From a checkpoint of a small image classifier.
Model: 4.36M parameters, 24-pixel images, norm layernorm, activation quick_gelu, width 256.
Training: normuon at rate 0.0069, 37900 steps.
Data: trained on microscope photos of single blood and bone marrow cells, 97085 training examples, 149.9 epochs.
Rows from block 2, named by matrix and row number. Rows with one number belong to one neuron. Each number is 500 + 25 x the weight over its row's rms, rounded and kept within 0 to 999. All counts start at 0. Numbers have three digits each. After the name is the row's rms in percent of the matrix's.
# fc1: MLP up (model.blocks.2.mlp.fc1.weight, 1024x256), inputs 128-255
# fc2: MLP down (model.blocks.2.mlp.fc2.weight, 256x1024, transposed), outputs 128-255
fc1.29 095:469503514480510497524467534508482479502511483473500512496502504490495531466503475500490523520523516525506500513547502529474486474500533469536484521484528485505479465517496529482532486476507495471524505507519469453495495465491461495519512516437517531476520518499523509520473500500487462515468538485491477481496500531500482468501474472474527492499528555519469525495514550527540489488545
fc1.30 095:473442486531498497514521495506505511458566521488515504493500508484490525472485448478524485524501465501530512470513516511481503547478496497548484490503483481532494473507470506469481474498549495520512436487517497481500535488494523497517485483470522483489525485500523483507510477505477486504495490490445496529538524490533512465451494510573448564475516464514522542481468530553492478502510
fc1.31 095:506525477477519463540468474421495478502487501475509496499534533488521513542506452494507516483503480538470521510512442536513491515515483519500508482503482485526504503522509527465468513451472471492477506503520464504487500510512519472475469532487461528481513484540498527492508455542555513524475485477525490560492481516491465456518512446535515461503513497454460522488512482461494488441474
fc1.32 099:489497482526490509501517487520510512487495487452524523546505492489466506483494476498477527520480503451494490517512502503516521497550466483511468537491523523451502500474507517519483533534522524497500455473487482481511484491469493547466504490474474492486489541466477512492512509440534488500484448530496537493458503475496503506486518511499471547504513539495519504504495504491469520476534
fc1.33 107:461480551488498538471529555542467510472521514538461511501474471505462463502531496504472530468519528504520448575503506501473503494547465494465537527514512522504494492483504526420474513503503505519520518546510516484485496514465493499514535500494495506459496544449492503455541478483463514552500486510505510505523476518455512509490519497496535481457498460468490503504520477520502505494486
fc1.34 101:519542510480529529516467512479477530445480480492478518487516534504510502454502517477479567536529490479484500484496503506484494470498505512528458505495481555470567478489482421520521504505515478483534505492505501510505500527474505510485496507478510500540510534492538494503481518533516505504547491523519516543485497489502496531499508490526493472523484518533443506499477528468539480452469
fc1.35 102:510534492517501473490485487482512495479494540477532494473510474469499514519475549524495472478482520516462531474529464500483497518499512489525509478501522512470481521494488519463541507484493530532491495475534530462496472467545522494534482509523540510512467483490526471546532547504511462503509474508504478526442528518504481481532499505495480523467512527498506446501488457470496494514509
fc1.36 096:515548485506542494513489473514462530523534544477472509478499537512510475528474508486530526522458501524475509534492519491487470476450485491494502521530518488474503502479513505500493443469504492497461543443480526477510469505505481497463527538480505465506466532572500512476495506495521503550526445461475488496509482530522522508537471500517483494529480504469486470487482493470486500522471
fc1.37 094:554508543558493500520501540544528485537452483486478518513504507522532504517537490497501473504507540505488524524491532472538502472523530542483500494506501422484487495499506507462479526482495474512480465542500489490515499492503542475462505470469490530522488522530474481484472490517539542539472457510523489502474445519524478485484487472469461486512492498496514469492514490467485503475528
fc1.38 099:459546511461533501523483510503512513518514470523506512512514535517544542507517476496480506499456514485488537501504485493473568492478514504473481503524493561553514447503460483566472466549490495502473523483494499489520502489495495496497471509522506505493496486486524518485495494482476451496478464494491556525470504508500470496467511464479493497494477477474490491494509486477478493538523
fc1.39 088:524497496481475512504485460516520495497486488519508467519505472478485494535478479481498502536471508469530526483530491495507531483489492471520477494454494549521515507466503513515495510531519498445455536463512497545526458474485451508516496486514538547525498484507497505489480512460473510479477515494490533513481489458506542540443496461526554529495489489435504557521486477504533514476471
fc1.40 100:494513491473493511499467525494486534513461465545511488527518464483503469461507490511540471487433555521512489519496499476488523474483531491503517495525518483485469555498483471489569453494522526474524517516499503473464475488508460505487539484475507485451466539501483510482508533460485497541486485525534511486488542540501502507512457490541509528516493511510524495511511493439555490458522
fc1.41 104:514521469510509522491530532443473481500517492470452486501507500480461508497526468474533451495489470491462523553568489533503520526472480471541523494558528492482478497473510490516486485532530506484480565450521478503478485506475525488462572505493479515513507486509508510504501513504513526497508513487528527528497480514479493496515494527453481518513521527475532509451480497485520501472484
fc1.42 094:492520512483517457501491502528473526482523498529536503511493493473495471473483511494499515516499479519526525491489495486507519511546486519496476524487506471519538486503447556506530527518485491497471489468472502444527445525531497493462497480520450530453529497543481523512520485487534500534492512442497525501448492496489539493534509528508522491532505508516497500461427524478473519512494
fc1.43 103:493477494523526464463496492545512492508558521523443474519485508499536467504512530451515545538521539502493497517523528480482478479496522501472489509516497488527504501490521482535509516532519459492498484486538530479483513473471513509525526519489472520459499477558513445499489483498438510518460464493513492494521508482536559481503462501459509483488491472516486495520495506552485496540513
fc1.44 099:515519503514472494487472479491501542527538491509510494489514530504437475528454500502514479507430498498518537524470492500485515476502509513508494547467511504522526516471507493539451473434503533469436528504495513543524491502467478499498504459498491530514445477527522513486476512500472531527523469535502517493538534529480535509510475494530492489518511516468489499575466476539487510540484
fc1.45 103:447531500479493507543533474493534519490487532530489504523513525507473459480524478503476489515491521450480505487509493525450460483479516488537489506532515491506521471465476465473499512486474501506516471532466496462501482532459471499499503420502551463455482526511480519486456531499534499524490514521542501508482512498501533515520467532529511497483497452491496475475495498535506482487491
fc1.46 096:486504470465495480459503490476505492559509559528527500529488471473504529490451493513501508442519483517476503504505498500478468568503494515523478515510470505476515495495489521527500505504482489509494493490508554510474465509511462495497478504518500527467493490535477538529478488486474471518504476509495503540479507483545531521525463508522502480507543474468486466491473507498525497489507
fc1.47 101:430515494466491493504489500530494440499511488504473567500489471444498506519546528497529500536467461500497506504484546530546492476507464536509480488484492476483503502453470515507542497504494542509497448543473476524482509535513510521546501512504513503496505507517504497522481484522478468460465497464521487487490487487493468469484556523504466517539479498492492455467505468478521484500520
fc1.48 088:477543471486528520492526528487496497549530517499467508545522489489534467483472528466476551469486488464495523520517495478496517542493465502483535487501489517541526500482505481496504501488459499489538500498510444480465468494490516494493547512477473514482523485481490549481442485515507505522479465505474553539480517491489492496544486488475514463546488482487438492508470475517474498514481
fc1.49 107:491472457517482542466491544477498512474463493483498488511514479472512490486493505499482529467531443493488545476519522506513508498528492504505521511536496500463512484469530521495519498464515509527525490497476510512512508520490522514450537484498469524531506519533510544521533462510521515511526486489544505471512509506470505493459517481473529525531514470474474504491538544482461502527471
fc1.50 093:542500561508498516512462491515530484516454526472516500486504509489517493527509501496488486478502507497530515537500489500513472494515477513514490493529485516493515482497503511497493550452493468488510548504493520446477506473547519495525524494449519522510536484488494490458568538481498554494468506539500515473481478542527483483508531534525493544496510453476519509518535488462492477431439
fc1.51 104:536487524488507467496452514545471554460555510495498504487481554529500494515525422508529513492502437544510514477529502493509457516455501492568528495487496500486470511510515490525499504503480512526503496487488528469466490522460465530501491469494504455492484453452512511494524530444488503505468482512476525475500462499504504489486505548536499510457497484528478505525472521482479494475546
fc1.52 099:451530520489487533469532510500500437489511506481476481490506520486528503457507504503547540507491521529471502488529542482452472483528495498506463528484494514532527478496507441487516502522535517484554555486518507488485521470518506526504519499485463533482501571509534478515488530466483517466550452504491526462509544538511503517554510473470510464503476475483500520503502509460504523567505
fc1.53 107:532521505499508547527498485486486521517543516446515486506503553527456542517486504536509522483468540519480503530537519474520495481496506540490523443495506527499542538529488486487545470464517497505547490476519514546489493479523416502502530515492488464443517506505503481487513478495485463482500484525517526543499507510532539521516489537458434475463507490509510498475507533531486474459483
fc1.54 098:512452524522519499506476473516486513492539505522500519486501467554495524546459484494437498474474523528521474511496505497488492486505476538493449536483492520486417496460513484501505482488509512426502515487481505507527495493507492510505459455474541535480525475500490536523524436514523512485504532516504538492519481474491449533505485498537468487504519455487477500542490497497475487483530
fc1.55 098:463481497500492466469494469548489498463517509504482472480504466496473486494504558488503527474505454507482495496496475467485503535467488494503527469513501510526510452500481516497529539484533486489450486516530517505521511498479501499489529503524497567528455492476474494447481494502505457482491504463485555457539484528493526502455505480567506497552522476536528504549518514486499507488513
fc1.56 104:473498512482475475498485520509487483499498538498527481505508473495537523505486522483495463525509477468474524489548492493472524523508499469535520522512528496480498479434506508470509516519477531497472533486469515467511556523484519491502490489453475540510463507499478527518534507477504506513476582524517519503489502482530520473479483496529539490492457499453489497479513518494499496558465
fc1.57 109:483470472512517505496489522496482537481522492510512443477525511512475505570486475486549495486506510521470547461498510515459493519510483526497440521494497535499475507493522491473456452515483503504483456570518497507506497510498531542452516492532501496527470552500473474503493486526482499470472508549477468518514526535513446497516495492508500498483520521517487539477505472485437500513506
fc1.58 092:503538441497496541494491479472490495530519517488528463489496507494457484517486443530510463523534499488553494491474508543541505517502538504516471500494526479534488494478513515555501463501514518489544494490525506495490486532520471472479481478481448485481483487525461507479489485502510518508491502466502498478476469504508490514499533467500489548538531588492460515524488514476531488563512
fc1.59 104:482513513483546510526483510544473503441529514511497486480504509514504488443492489539462532536494450499499526505501522496498515448531470521494495482498470488482500488479503526429503524537525523456488492486478486501524484495543521529459527477487518537522544486484511484475533544519511502499482451501515540506495476522513472497554497482539513510470499488516468478487465494541467446502527
fc1.60 098:493571498512482452431525496530526496496501491470479509479499521489493541475526453552521470499503528493535505522488488487475524502526509490522500525512495511501498514518467492488528477512519501556541531503481515507482534533509490475486502490470479515512533464496504533493471482510496482520521519486460506501499461501528492508479470485530509454501530506508483436537497505501474517497496
fc1.61 102:517463518489569471509540521523485486473485477526522450477504517452499550537494515490475488501475451526500537527535490504533493484526524539447506509502469521479521478470508505503468497535522521490482517496470477486517498499518562522510500464487505494503516485504455553495482495537530509495489483489492542511498518495529492474498527470505480501518513523538498513477522513470489505508505
fc1.62 103:492486487505549504533486484492495505486501528492508506508524507520548478492504510555454488460497493496490481452503510482500475480500517447467525501497522508480485547461468480495525500530495502503501452476536526514493477511461506500519509512481527491500513511466484423512497521494515467477492468522468492501474474522560466502450516458493520543488470461542513529507489519496514488503484
fc1.63 096:462482487458490468510488520431511556537482461503517477517520484505511486493463500488508522481474505526489479512489498525486510500485483513503503498501484546499487501483440512503493506461499517519560512516482509475518513504506460481518492514509487521479561519475467527486436474484464499540522502529471495502493526496506471500465506517480513504544549509467489526491481470499514497500507
fc1.64 108:541513473473536523495490504501523493477455505484514538529541491504522485499527491454544514469520502503502494526498501502554519474506500517519512457493492529486505507504495550497473536505542498460502470540492477450504512541506468496478510513440527523458498514511497485505449519510484499518434492534466498460530468464515504520525512537493457494496541466513495492485512486472536449523546
fc1.65 106:494516470500541505492486453498515523530480466486485511494494458489486464456478467515477517456458535521487510519475503498492513533460490501491509532509540510494478500508503490476488481499502521497465539526506497465490483477505474481509498488530473488478525480479530503531467507470506512492470472518544508535508487508524518485490549499497485524502495515504458498513529459512520508486517
fc1.66 094:516473509469469544474446490533498537463494462523508490496497500482457504549513507501503505534553512471532473515509472481477511499524505486501523461478505481500472480516521526509522493491515510477552495499533490487523489539514483507513452528468468516510532487523478519507496484501515520512483497537533504466532538441462518492492532493515480465470468544487479524513482477499489493443488
fc1.67 095:519472506503536475488507473484519491470433495485515509478496515528532503399495505520476542521484499523490504478550509494475533503530501529516485518496523460501461429520477522496508520539513529462517473520511509492535489502489524480504548509476528540469483497517510497475522492476510499528493474461545463524507494537449465468487487456496491481519503530516497461506488481493514481481523
fc1.68 090:504495473543503508509525514452516509510545522483530495496521485480520497476525497507443502501468529506499514527549505505495525501492483465468506522536482509488474531477465498505487514458508512471484455526490541441498449505495468482498497508426482477493495499502535547513508535472508469512544515494489497478503531494459519516537519467477471560443479507553513496509496507456467496505492
fc1.69 107:510511492454495484562471532477494486475498486494444488526488474515500497483486490488511512487525519539507507505470497519464493481522498469467527486479514512539494494494497505501486477478478471509504487489546549529492515528563458521491488474557485449478505471492517545513486444476461519501482479519478541490516500490509540476536547548582460496524497495506464500521498485480482479498526
fc1.70 096:517513472506504483506553555491484500498486506526521518472488544478501474498508472517499510518519478515497465500511493508532486495531497506542497500507519521540519483521504507496502497493546518459495480501529551500548528466496499463533491524545516493510499463486486506461482507483505495503515497480531505509506490509531530530538512503496522455555489485543469509500492509548480534429520
fc1.71 104:544515476492489505506539532505509509552459426475520497488489444527492535472511537516502546515543452520498500507493554469490506468531534464519534510481525536521507490485465507485516506485505506524485496513511526526523524495526514445475495495465505493496500522496501460483520475484487459531482462499505535526482507462460505506496520518425448512507496514513501469483514546504501484460478
fc1.72 106:508547478529494525549473487508507561484502498539501458477505520487498458502475494511471542538508503527517510499535544572514485530484517466477495510500497525479477453449505482524485489528487494536511497491469518517538523499501538494493492473498503425485509503502477520495479504470552493537506498466464496510540531464543515485484503501500523508499489486519485509447513534514502511515470
fc1.73 097:500460536485504483537489541521494529484499529491503502517507518479451494495539433488550537496521489534508483477530525489463458517532497497491532463518488505485530502510502491533443494494451510495518511461520531448563481544499509519482440494512464480481480503504483529527515506496518473516524554512505499479512507499488488452477459537563515485543511450477498537495492530479483497506502
fc1.74 093:501537530482508498535522506508421522529514508499507522498503510510521498472469540500569436495491513511485472524503515542463523510505503514519491505505476519500491524498492465522491498496460536464501499530525520501495471463525492498499574498477467490496494450528530539532505520506474513524505503477525500515468530458517480522462457491521525493508477505509506506509488485504513442511481
fc1.75 103:512484469547466538477512540499522485525501491524442512450500510506515448479516455518460506503466467488507509508500500489503515485455491467508484457510466495472546434500463465493457482459468503479486547468543515482528504494507491486525509460451505488500489489503482483508523468504524531483531548491471502518512515498506498490513474461443497535526490507463481478504533514512512448483493
fc1.76 100:500531504521531505555499506531475456491498446494566474482540447526513518543500526544475496491461504533532466501514507502470477515491511539504531491494493456481536470515475487448529460461483471493502473499471547491461510466484508476534547468479482503500473515533539496464498493508462531508517479488468489501460498479533546467499483465487474513470460545453498502504518500476527513514546
fc1.77 106:497468499490485512493443519538512500520514514501457531482454547489476515536488477465535509441516543472444534490506532513517465493475500562478481531496535499514500524549515477481501524504525532501515558523497490527509498497471481497502473496500492463483496479491517500487490491499511483522488482535505480519514513463525508483516464501506517540524467533490486521506533467462528477478508
fc1.78 106:458529516516485487557493463538551489504500515497487520511515512517481521506516495504483484500504526467486470525513476518513518519504505510438486488518493447455456484500532498505490515510516480529515514501504517552486482482505467535510514479503499472504504534481474495509513502488511479509499533511487490503483504515497485516531514522504540499491530457532507511481497511497478521438471
fc1.79 099:486478466515511463500466461503490515528516498456451543505522494493514503479489518473499504488497516530481528539500503494479483517492467475517547489459471518498467477507469475511517506520474494482510517495468531459485440470487539520474512485484524476514474496503532531482527544534489527496511473488489514523515480486485518498485544474465520466538503510507516431539558450551476556523487
fc1.80 098:510547517494473491519511514537530509478524500492512457534522460513464497527507466480466525517495459516498499493485504545470520536530512516514519523477484476519483544501524530494475515476478517501498502510508535551513528427465522508514472481508506540510486510501509460515461461434482502501497498470543484534476516519508478519494507516543500482495496460480503500528526503569492482474493
fc2.29 096:479450463503521494496478448508537502491527478482485535520496509487479473493499517521495491518468538531530468534502495559509505498499483517458505505482489523462482511516506505501524449527461454512512527482528514517492493477547495475532528469503534480523493521501450433511546485492483477467464511512476465533507534448515515484473506544513520485512498530479478509506489516533506525542480
fc2.30 076:528450511479501452512487505485473518444486511539520514487525474518466543487459520551527464466518467520535435486501488483491520524497513487502525526509491521483500508535494539540496492515479495506484525503512461497487505513487510521529507480537481491490463491489511509522506517531549475524537525514452485475489460504476479488459490495501473492524491477488530505493465503534485437548564
fc2.31 094:527484494476494513471502461521538505512468466469514544484506501504470532439549515511439509503499487529494483492486439521519505536487477472487493496519471518487547539515530514517490508507498538465464495490527398496561492461476544525524514509497491503512466502529485460510525432523535497545508451519476482507497500526490444515502478511503528504470497497519512515460514497460507548490469
fc2.32 100:525521502544512496519521533478481544503451479434484538512483489472469524490462480500469497526494445516508520519468517529485506521518529488506479486509472497508491464469452520486480522470497524543458519478506475537510508481509497486495504530492469464518505541541449455526489484509488531480505515474534505520528495494477517483488515518504504572523519481514530502507491499499476514471564
fc2.33 121:516507502504544524519498514533500543459451521522517520513472513522522503493529473489487495475473490520493485500512471489496514509531517456524509499514494516509455504472560528499492511487525509483527504493549497528504517487505493440473482468491504540465467482488462502515481529489482497494529545503501475502542504481432539504536500466508510496461510503511518477480531489548441497497435
fc2.34 100:493523514535503470485480522510537518526471472509542462486465539458466496524497437464508484523532512504502514530467532483500509500465497466506510483488492538476491539500499487513533526484477506472529497495483543488512509540499457537450451516487465487478486513527517473514537534508512459524518505514480434474485503469490483497511501496488513470491518480497482483499468494499481541508512
fc2.35 116:463508477478494528530500475528535516472490517487475486577523506494495480522528492514518464529463491514519533478521505518458488558471521518491529541495514488500545482512487483499490480477491507485498487491452490472561511525542471460516522522507526483482491475499468491512460513538513475495492527475537519520497485481503531514567452492513506475492468489502499511456502532512510452481492
fc2.36 097:504465450541518478456520519506473458496480510487505482477532508479510508515497470480550507463472508482471468514530513456494531467531538525517502489503509507498489476468501537483467493491498501494492446512504502506474486489486499513510511489483522470486516510500490487546521489462493457501546489497458474515535513479493541482494454507504507513525520498472446542513505494517514478487523
fc2.37 097:489560492471491451499504477474519519484508452496470508514489505495558538452496496483557514491490472505517460477493510457456503538507474482489507519521544565482492459487494497522490479478506479478515550492496517502519531432487479546493503552533516501553476478475492488538463466496474499476506533472493486490502490478516473518531502526493553455490511486537459513469483530470521496499500
fc2.38 099:530550481533508490509516509543512531512548538508452497480499533477518524523510498531510490498485544501487495507540506482516503508503510488492504513478506496494474554558493495484467488490530501520479530485457474479532483491464483468485484515497467524504483499519496475507472502516497530532452522485492500475508499485535558529462520488495496459499497520500515471501519522521466464560512
fc2.39 095:504524541485474499498534487473464521467549512487460478446504539487539538499577530440551481496467513531533477506518505465489498462482481533510491584501508510512522487517539489517495511505471493483503484492528516497539503531494540504495487509535546482483454522528485472509512504460497522487483540468496504463485504492512475530479543463487513496489491510506476511510486509487461486506493
fc2.40 099:457523476558508462521502450472486518485511485473457487478508517508516512494485533490509528507503501497448490522497482475527529521500530500510525522481484506519468495543450500508520500480472510501484476511463494488512486512491482515522501546534500486518561466534536502523499523484431528492499483520517528522491541515508494494504465486469493468507509475474485468448482494469537483449478
fc2.41 100:494493483506469530523509530506499510538531520514486493517486520467474496513465439535514518521537517519507494513499484473519450490470515482478478512463495532451483506468494512470490482438530522532532466499500479519486465507496494476522503469455537487506526540493526487522489496489513509539504526523508508501470494494545508538500498529500439527509498492504510528522457485565560484480486
fc2.42 099:540459503507497564500506467512491489532457540529507503528497490487496522498467482494530494514509527493474521505511546467522539477534471494521474534493524480493535481495481521502511498489438514527450482456485475500477514513496475512542543563495461529524500539526495525510501474485499470499502488460514432471497487498513507514533523528456495511467474492464520517524485470508494486457466
fc2.43 096:538489482549513503481418535497492506505499514545508504469494487497477457534492543485457520487509492471462476521520484491507532515451493522510471578519487469534471510481526503478468489522489564485511511504484502475438491523479536496501519504547456495504503504447465504524495477464491501483484521485515490507501477477510536515488535492519509537460518458500503529498509545521472521513474
fc2.44 091:508516497499513469475482460535530498498509549468485501535483493477550491528508476513533510533496492536464502532534459526477463494516470481540503543516492482510484491504506501521485489507483507480471514549483514488552505464468555461526505461511502485510495534504490480467444489488529489482486492566518493510501487465519500499459553501502522487444504473506487553485548474500444528486502
fc2.45 093:482476519486477468502482525508507479489473508500521546511480481539537510518518529510475563501510512491505533484503499553493503492503513474497526518490498434502510479533454507476493451491517468551526486521528524497471528510470494514527494462507525497508479490488523512547467501519510532451505494499513534479477491502474487479490501499469474510506500556515506546489503447503492516506487
fc2.46 092:516472513536490475501442514501509494449534444526496511502554531496498507457458476528517543498481482507491505515467498526497556500484536449504540513502482505522495546505552487516479470493549523492477472468495536480455472506508506501519492479468512506476486509505532481546492480465474520472465510504473522511520486492499534524482534498492493464501500490513506464556553474475508489519485
fc2.47 082:488474494468487517570467491510493510497465488494463480497499472518468507474517507514505503513464467515512476477497450478481474485498522528464516463555534535505485481529511472477455512499534533547501480513523507479537507506495502508472490472523484482498521467502539523473515493476548522532469547487505501475529503502549529508502530515458517494511466509515504427552478507513505470526507
fc2.48 077:479513470522519518477540516500504504486533475523514518540529498472503549525482534507469551489501495497538472487528515546471486503470502518470466497520481500515491450511469518520482514511507581481529507492507462454489516481459497512488518531536515488459478500481520486518469502511560537519507471493515563509452501441517470505509496484502451480480482514512453565504484490546512475476503
fc2.49 125:466499476464466480508564502501526518542513479483522517443499539504542429491516510485543537515506479510541477534472462456545495523505524497492506475485523514487443514534490520467493503527540510515482527499534526473509508559543456495499492481510497540499482496495520467522462483461493485489483523496475461490537471502484496495520490524501509538503553482472504499495492526501452500482515
fc2.50 116:522499504523484480477510485541458514482486505472470501507470497484519478513443534471496490489504565538509513517522477516469528526483465467476472525556465501510500499518455502507464498508503526491488484494544492553489461461478514532496497553519511444518486461543485469487475474543523533480504529490503499475508495473439498517482485541503468495456473485530502488501505459524543517535486
fc2.51 112:515503471499503495463498516501471474460500485497529489514451509519504473519555531485463471518506478514491461506496517504562528485493552526496455449483512490492508482483459505456516506488482505486531484492494547521481483504546495507516492487450461484479524491512533473510564480489512497492521512478510504538507490489521531507501476483509517512541496519488476460538521497460525473460524
fc2.52 098:486482526494529520480474492506491503537483523455506501492528492546476496501509478480492498465518496487517529503438492490479463471514485457488509521506464471484495459463444439503529487515505503491525493471489489503528517484552469542536506480483484534496531539505519493486520495485528532523510511496519505503552496493530506480513533544501526460543491485463466531483466527520495516499515
fc2.53 106:487548499530525487486504423495542501457507514446513524496466494460497497512519446482479528554526459495503510570496506557519452482479497481498498473521454467531497511492502492488521505510472501462489510482525508520513498461535467502509497470520492480459525478524472488483485530460501502515511472499458492511513526508494514521509484488518531519454491525492457484484524465468513512476458
fc2.54 089:508516502544494511462491532521498504444513491565524481462504493499503482492530505511486458528545523482501470499530496536493510474498498479523528483498503499504479491531473473550525512498471497498476551493522463489484522496485512472494489508504471505465492524447503498492535488502529496496517532471509514511514548513524520487513514491485508539488457504491489520505463512494522481505469
fc2.55 083:478560494480480549486479507520492500491572524515489466499537482465524508491486480521500449491536502463532547439545551511454507445487509504526524515504485486466492461479527531530530482540467479510457547458534521495498511538494477490512478501515485455526519531527492518496464490503485537492541495454514512513482508509485493533511539482460525480490518498525516478506505472542512510465469
fc2.56 121:504477528516494500533474522472508485478458515549532473518501490486503496485513512490488544435541508517509493511485477489519460497481548513561541539496514513468482507513526504500476492522483470467504541472510514511491464529460481475485524477507483492486489486499465512511509507485501511568490493502484486441478478488514507499509494535539501491485530482512495494508460508503527440491484
fc2.57 120:458506503453496494505505477510506499496516554514489501476499512490537498527517450521500429517564487492516456521516477529504516552500475522529517508487544525519474466487472480491473467509509447536457487504471507490510477485499537506498507502491435465491480529507499481544480510517515535568494492487498547516521495477475462493505543503498482477514507487550479514527492520528500515477447
fc2.58 095:505463478485520500475562442519515514497485485517522489468517523560538512481537524468531510463504503474519480525471519476485478520517491516490512534503471531484505543500487487464568498486506476481501486474524472513491483509480494453478494492497524470511471492510502550556527462519557464505500490527533527545483559494502521516493495527504497460521468511464464526516452495505470498550481
fc2.59 097:485491515465537539527504496458497525514452482521508461520538503513510530472462515490466467494539527502505488497477521505498530536465476526523482524474484563473477484534461501488497490489500477508535551480502518525508498496466526476472496493536529512503490537507461503525467487490523532512485502508502508515476483533494495483546521456515478494505539481511514448510483510509482497508524
fc2.60 087:494528464460493505538508479503548529473494491508487509469498537518476533507494496511477490480509464518502549540459457499493479482491515507490584493504476514557568484484565526447545491530465518519488518513508482504496504488487512481499483492478518492478501511557488473481487516506528492513513482457479528491464494503481513461452495500486506481501480479488517468500528510504479517513541
fc2.61 114:512500529523528517527488494500457509422513495538482500507499507526486507536508461476506494493500466524533517505516490503486529480505497486532491474471486545482454476540543504494485528487536500469539528494475480500449454495499443470505491500527504538485468483462500472532442472538463503514526512489485489491492507449528518491489477467515486470511510483523486528492495499499508491495467
fc2.62 114:486528495474487493468456493490508494496478474472503445493536460490511478528474486496516463538497503515467477517489530493537520495523470519500476458501527470528483519543483513543514494502494484496526522485493522488472519466514477487489497488487512467462469483504527521508556484525522464485500479473479518547520478516526467497526505529586486544503491515492523473473530473545479455519544
fc2.63 110:487497467482528493505498508527467495491505500465490486487501519505464552490443509521502519505492509501517535495498474477491522541513509514472473502563500495530483558500518499516543464533477532541486521518532515510498496492520512514482518474521490536534474491558454450506456477509475517490527533464495505505526466501512466477511512473490548483478464495465504517546533512512529512452493
fc2.64 098:555492515467521474496534496489492522495505511504486532527521546457457517483487503448456474495476519548469478494497485548545487512512507488454520530514470495502512456481517491530475538478483487539475526520459468488478472487479551561494460503492524513461490451476519499487477493514501492506478512515516534525508454495502527503516521507523524516492477462540537484528491510524554478517492
fc2.65 097:532472544489539530466502504481508516543488529467497459488498471468472495503516488507522528489530471514462460505498492516508493554534495530470489537488495498488551487486484491492458522477461506481492467481491522491517535480504543487561510490484539491502485497485515524517439503508536498510489480504515557523512492465499544505493478467531462466491464529527492469521509541505510537470464
fc2.66 095:501474527487454486484472492503479516525492437508495509481470500522545455489499486515440493478498546548498493492481569482508536502505520476516493491510491547486534555517472522499495552460459545514484502471461500490479500474498525518544494511501477487502524457480504525469499479539467483493490474488500469485507525510490471479542496503476536521519535497514488488524522522495516498516477
fc2.67 073:481512501467529443474469497545529516527477542504468508495498501495512507503503541502495488510492519529549510536523499476476495498483493497502492526469471482489507504518494515468513482501494497535498527481513515518487537463463493475539481498513565553516538519487512492462502461527492484503501511459494455548498516511477448483531480455514512482521522548500449509522519440482485453504504
fc2.68 103:510498538484496468499537504520507527504509464489503490492461519507463506488489518469424530498482516500508503514540498505470499504487551457470498533556503523483490503441468491465505490484492451538511493500442516489515485486493505536495482508493495477517499490462508503492485515515500484517459511515535523490498475532495516502485544501475511488502503491561514506488489520530471482487516
fc2.69 102:504491455518532584488486457508524500508472456506528488499511446475504501487468523470496521520501462512482477487513465517479476531505448508486497502522455474537506495466470497533502512505473465500510472519518526452503531487530489482516500511487512516535530478488505480501494524465514512478476496509535537501497487503521498507497487501482539502465497513539542500476510439498514461491503
fc2.70 089:486496536478505453504539497513480441525505481531503468469467515548499518554513478537492508514509520462478457526498474483539506517538492492516494533535493466521494488485479525475487475520526510515496504529477471535488526474532528498520505477494459541498511550486490470424492473515493492502508490467443503474529506495500527496509476508484534529512513466500512421537493517492546485485534
fc2.71 096:515537456492470464523511481520507477475461462478488531498487520488503482547513458487500441494499477475506536481529482533520518499520510477489487459556531485537501465483500466486493485486486518495483480465488537478504514524463469503469468525554468506487506503526465501515511498502465480553515544515492517489516472514513513501516512513549511474565481523503490487437508496506526472483505
fc2.72 122:514491479490472522513499487527539517487463486504527498503509469495517485480513495482530513512450500468538501483474501492501495503520507518531497505532505521507530488481483451512533494508480487546543519528465507474490513510487538462537511473514499547487512469535468523490498515506493493479534522493503480495480500532486532443504512492484534466565499525505521510473473527463472508483489
fc2.73 099:518467470496466514504491479481512514509512469513520485497502521466462482487510528530484553532507491557489511530502510512483496518526499520500513509474510485530484502462463543500497540483525479496516495444497503502494487500530434493559468537499493496542485477480478465518525507500474495460560496493531509482471530507512529456498505509469512512512492521490508505561502514518516541478514
fc2.74 084:508542479503547550510466492468500499493472498509463493478505537462472503499473495520505522466498458497492515535481508500542506511546496473500497470472507495490538497446532494500519490495508540462507464540518494462465507487450520513496498466487477517518494538486490491469504525501437498522524516484530549523480551484538478486485511509479506484499504484485491548529437514529558500502474
fc2.75 100:500514477485464489507505473493456516532506493508528569467467518448537529522501495486498502478506465499537488481465490495491499484455516486491508504482503507491493496515517483485512506527489461517460493501500473484504505551511444501503474488529544463523517525508491505463546456541497490471512559524492476534523444499432523515500520525517508479523460479510485479519488504489513490476464
fc2.76 113:466509538456507514492476493472509552477502498516526458513493530512495546537505455479503481497497486471560482507494520534529494492483481520502539524465481486492506480514515565477513448506513464448472507522516505498473459499548501518500506541539529503487503493520496553491486460506533525491493465469478496460522486532486490521463508539442492514498494504516498473504482501552498538501511
fc2.77 113:512495467479492481460532539517515461471452463533502490507484518488516476532445510527469496495538522531490490460502519491504525485507484529508512482520508501485524528512487500510488513555511501510457477521518444505515489501464528435513519482499507481483540499522487492494518517495526461481479521487479460510473493511533498540503455478497507489477515523512523511519519510530481554530526
fc2.78 101:529485476554493462501508475542485493450522450506456503521475458546527550516489519545545557557487462526491493486505507478518491490460517489468479459516486489494504467485520508511500515480489520514503521485477545503499508506501483487494495500491524508467530516518502516485530521519465479481490468533532494459441497497539554518508479510511476519523491510517512492560510510492508503471475
fc2.79 089:504486547461469519520554487515511509526463490511510455523519549503489482516479513487468461483501458480482481502505496538504574515500487512464500497545503485494548552502518475506500522494473495520515540525494495512515501427502464504518510531489496530519517446506514453510496455510496547504538481469514463466520447520554513464500524489504526490484530485458494479536473503526518450490486
fc2.80 100:511495493514497512494553505526464486504486499490532489501485551517500481511511498516494553457477519521453473486490495469535493467523489466545495569548501477472512518505529513487511517491471504506505529524501502510518481475526505493487487516524533491518515541465460471495543509508495545462471500473509472489480456495467481521488545513506511501538567486455487544489479527501488469480479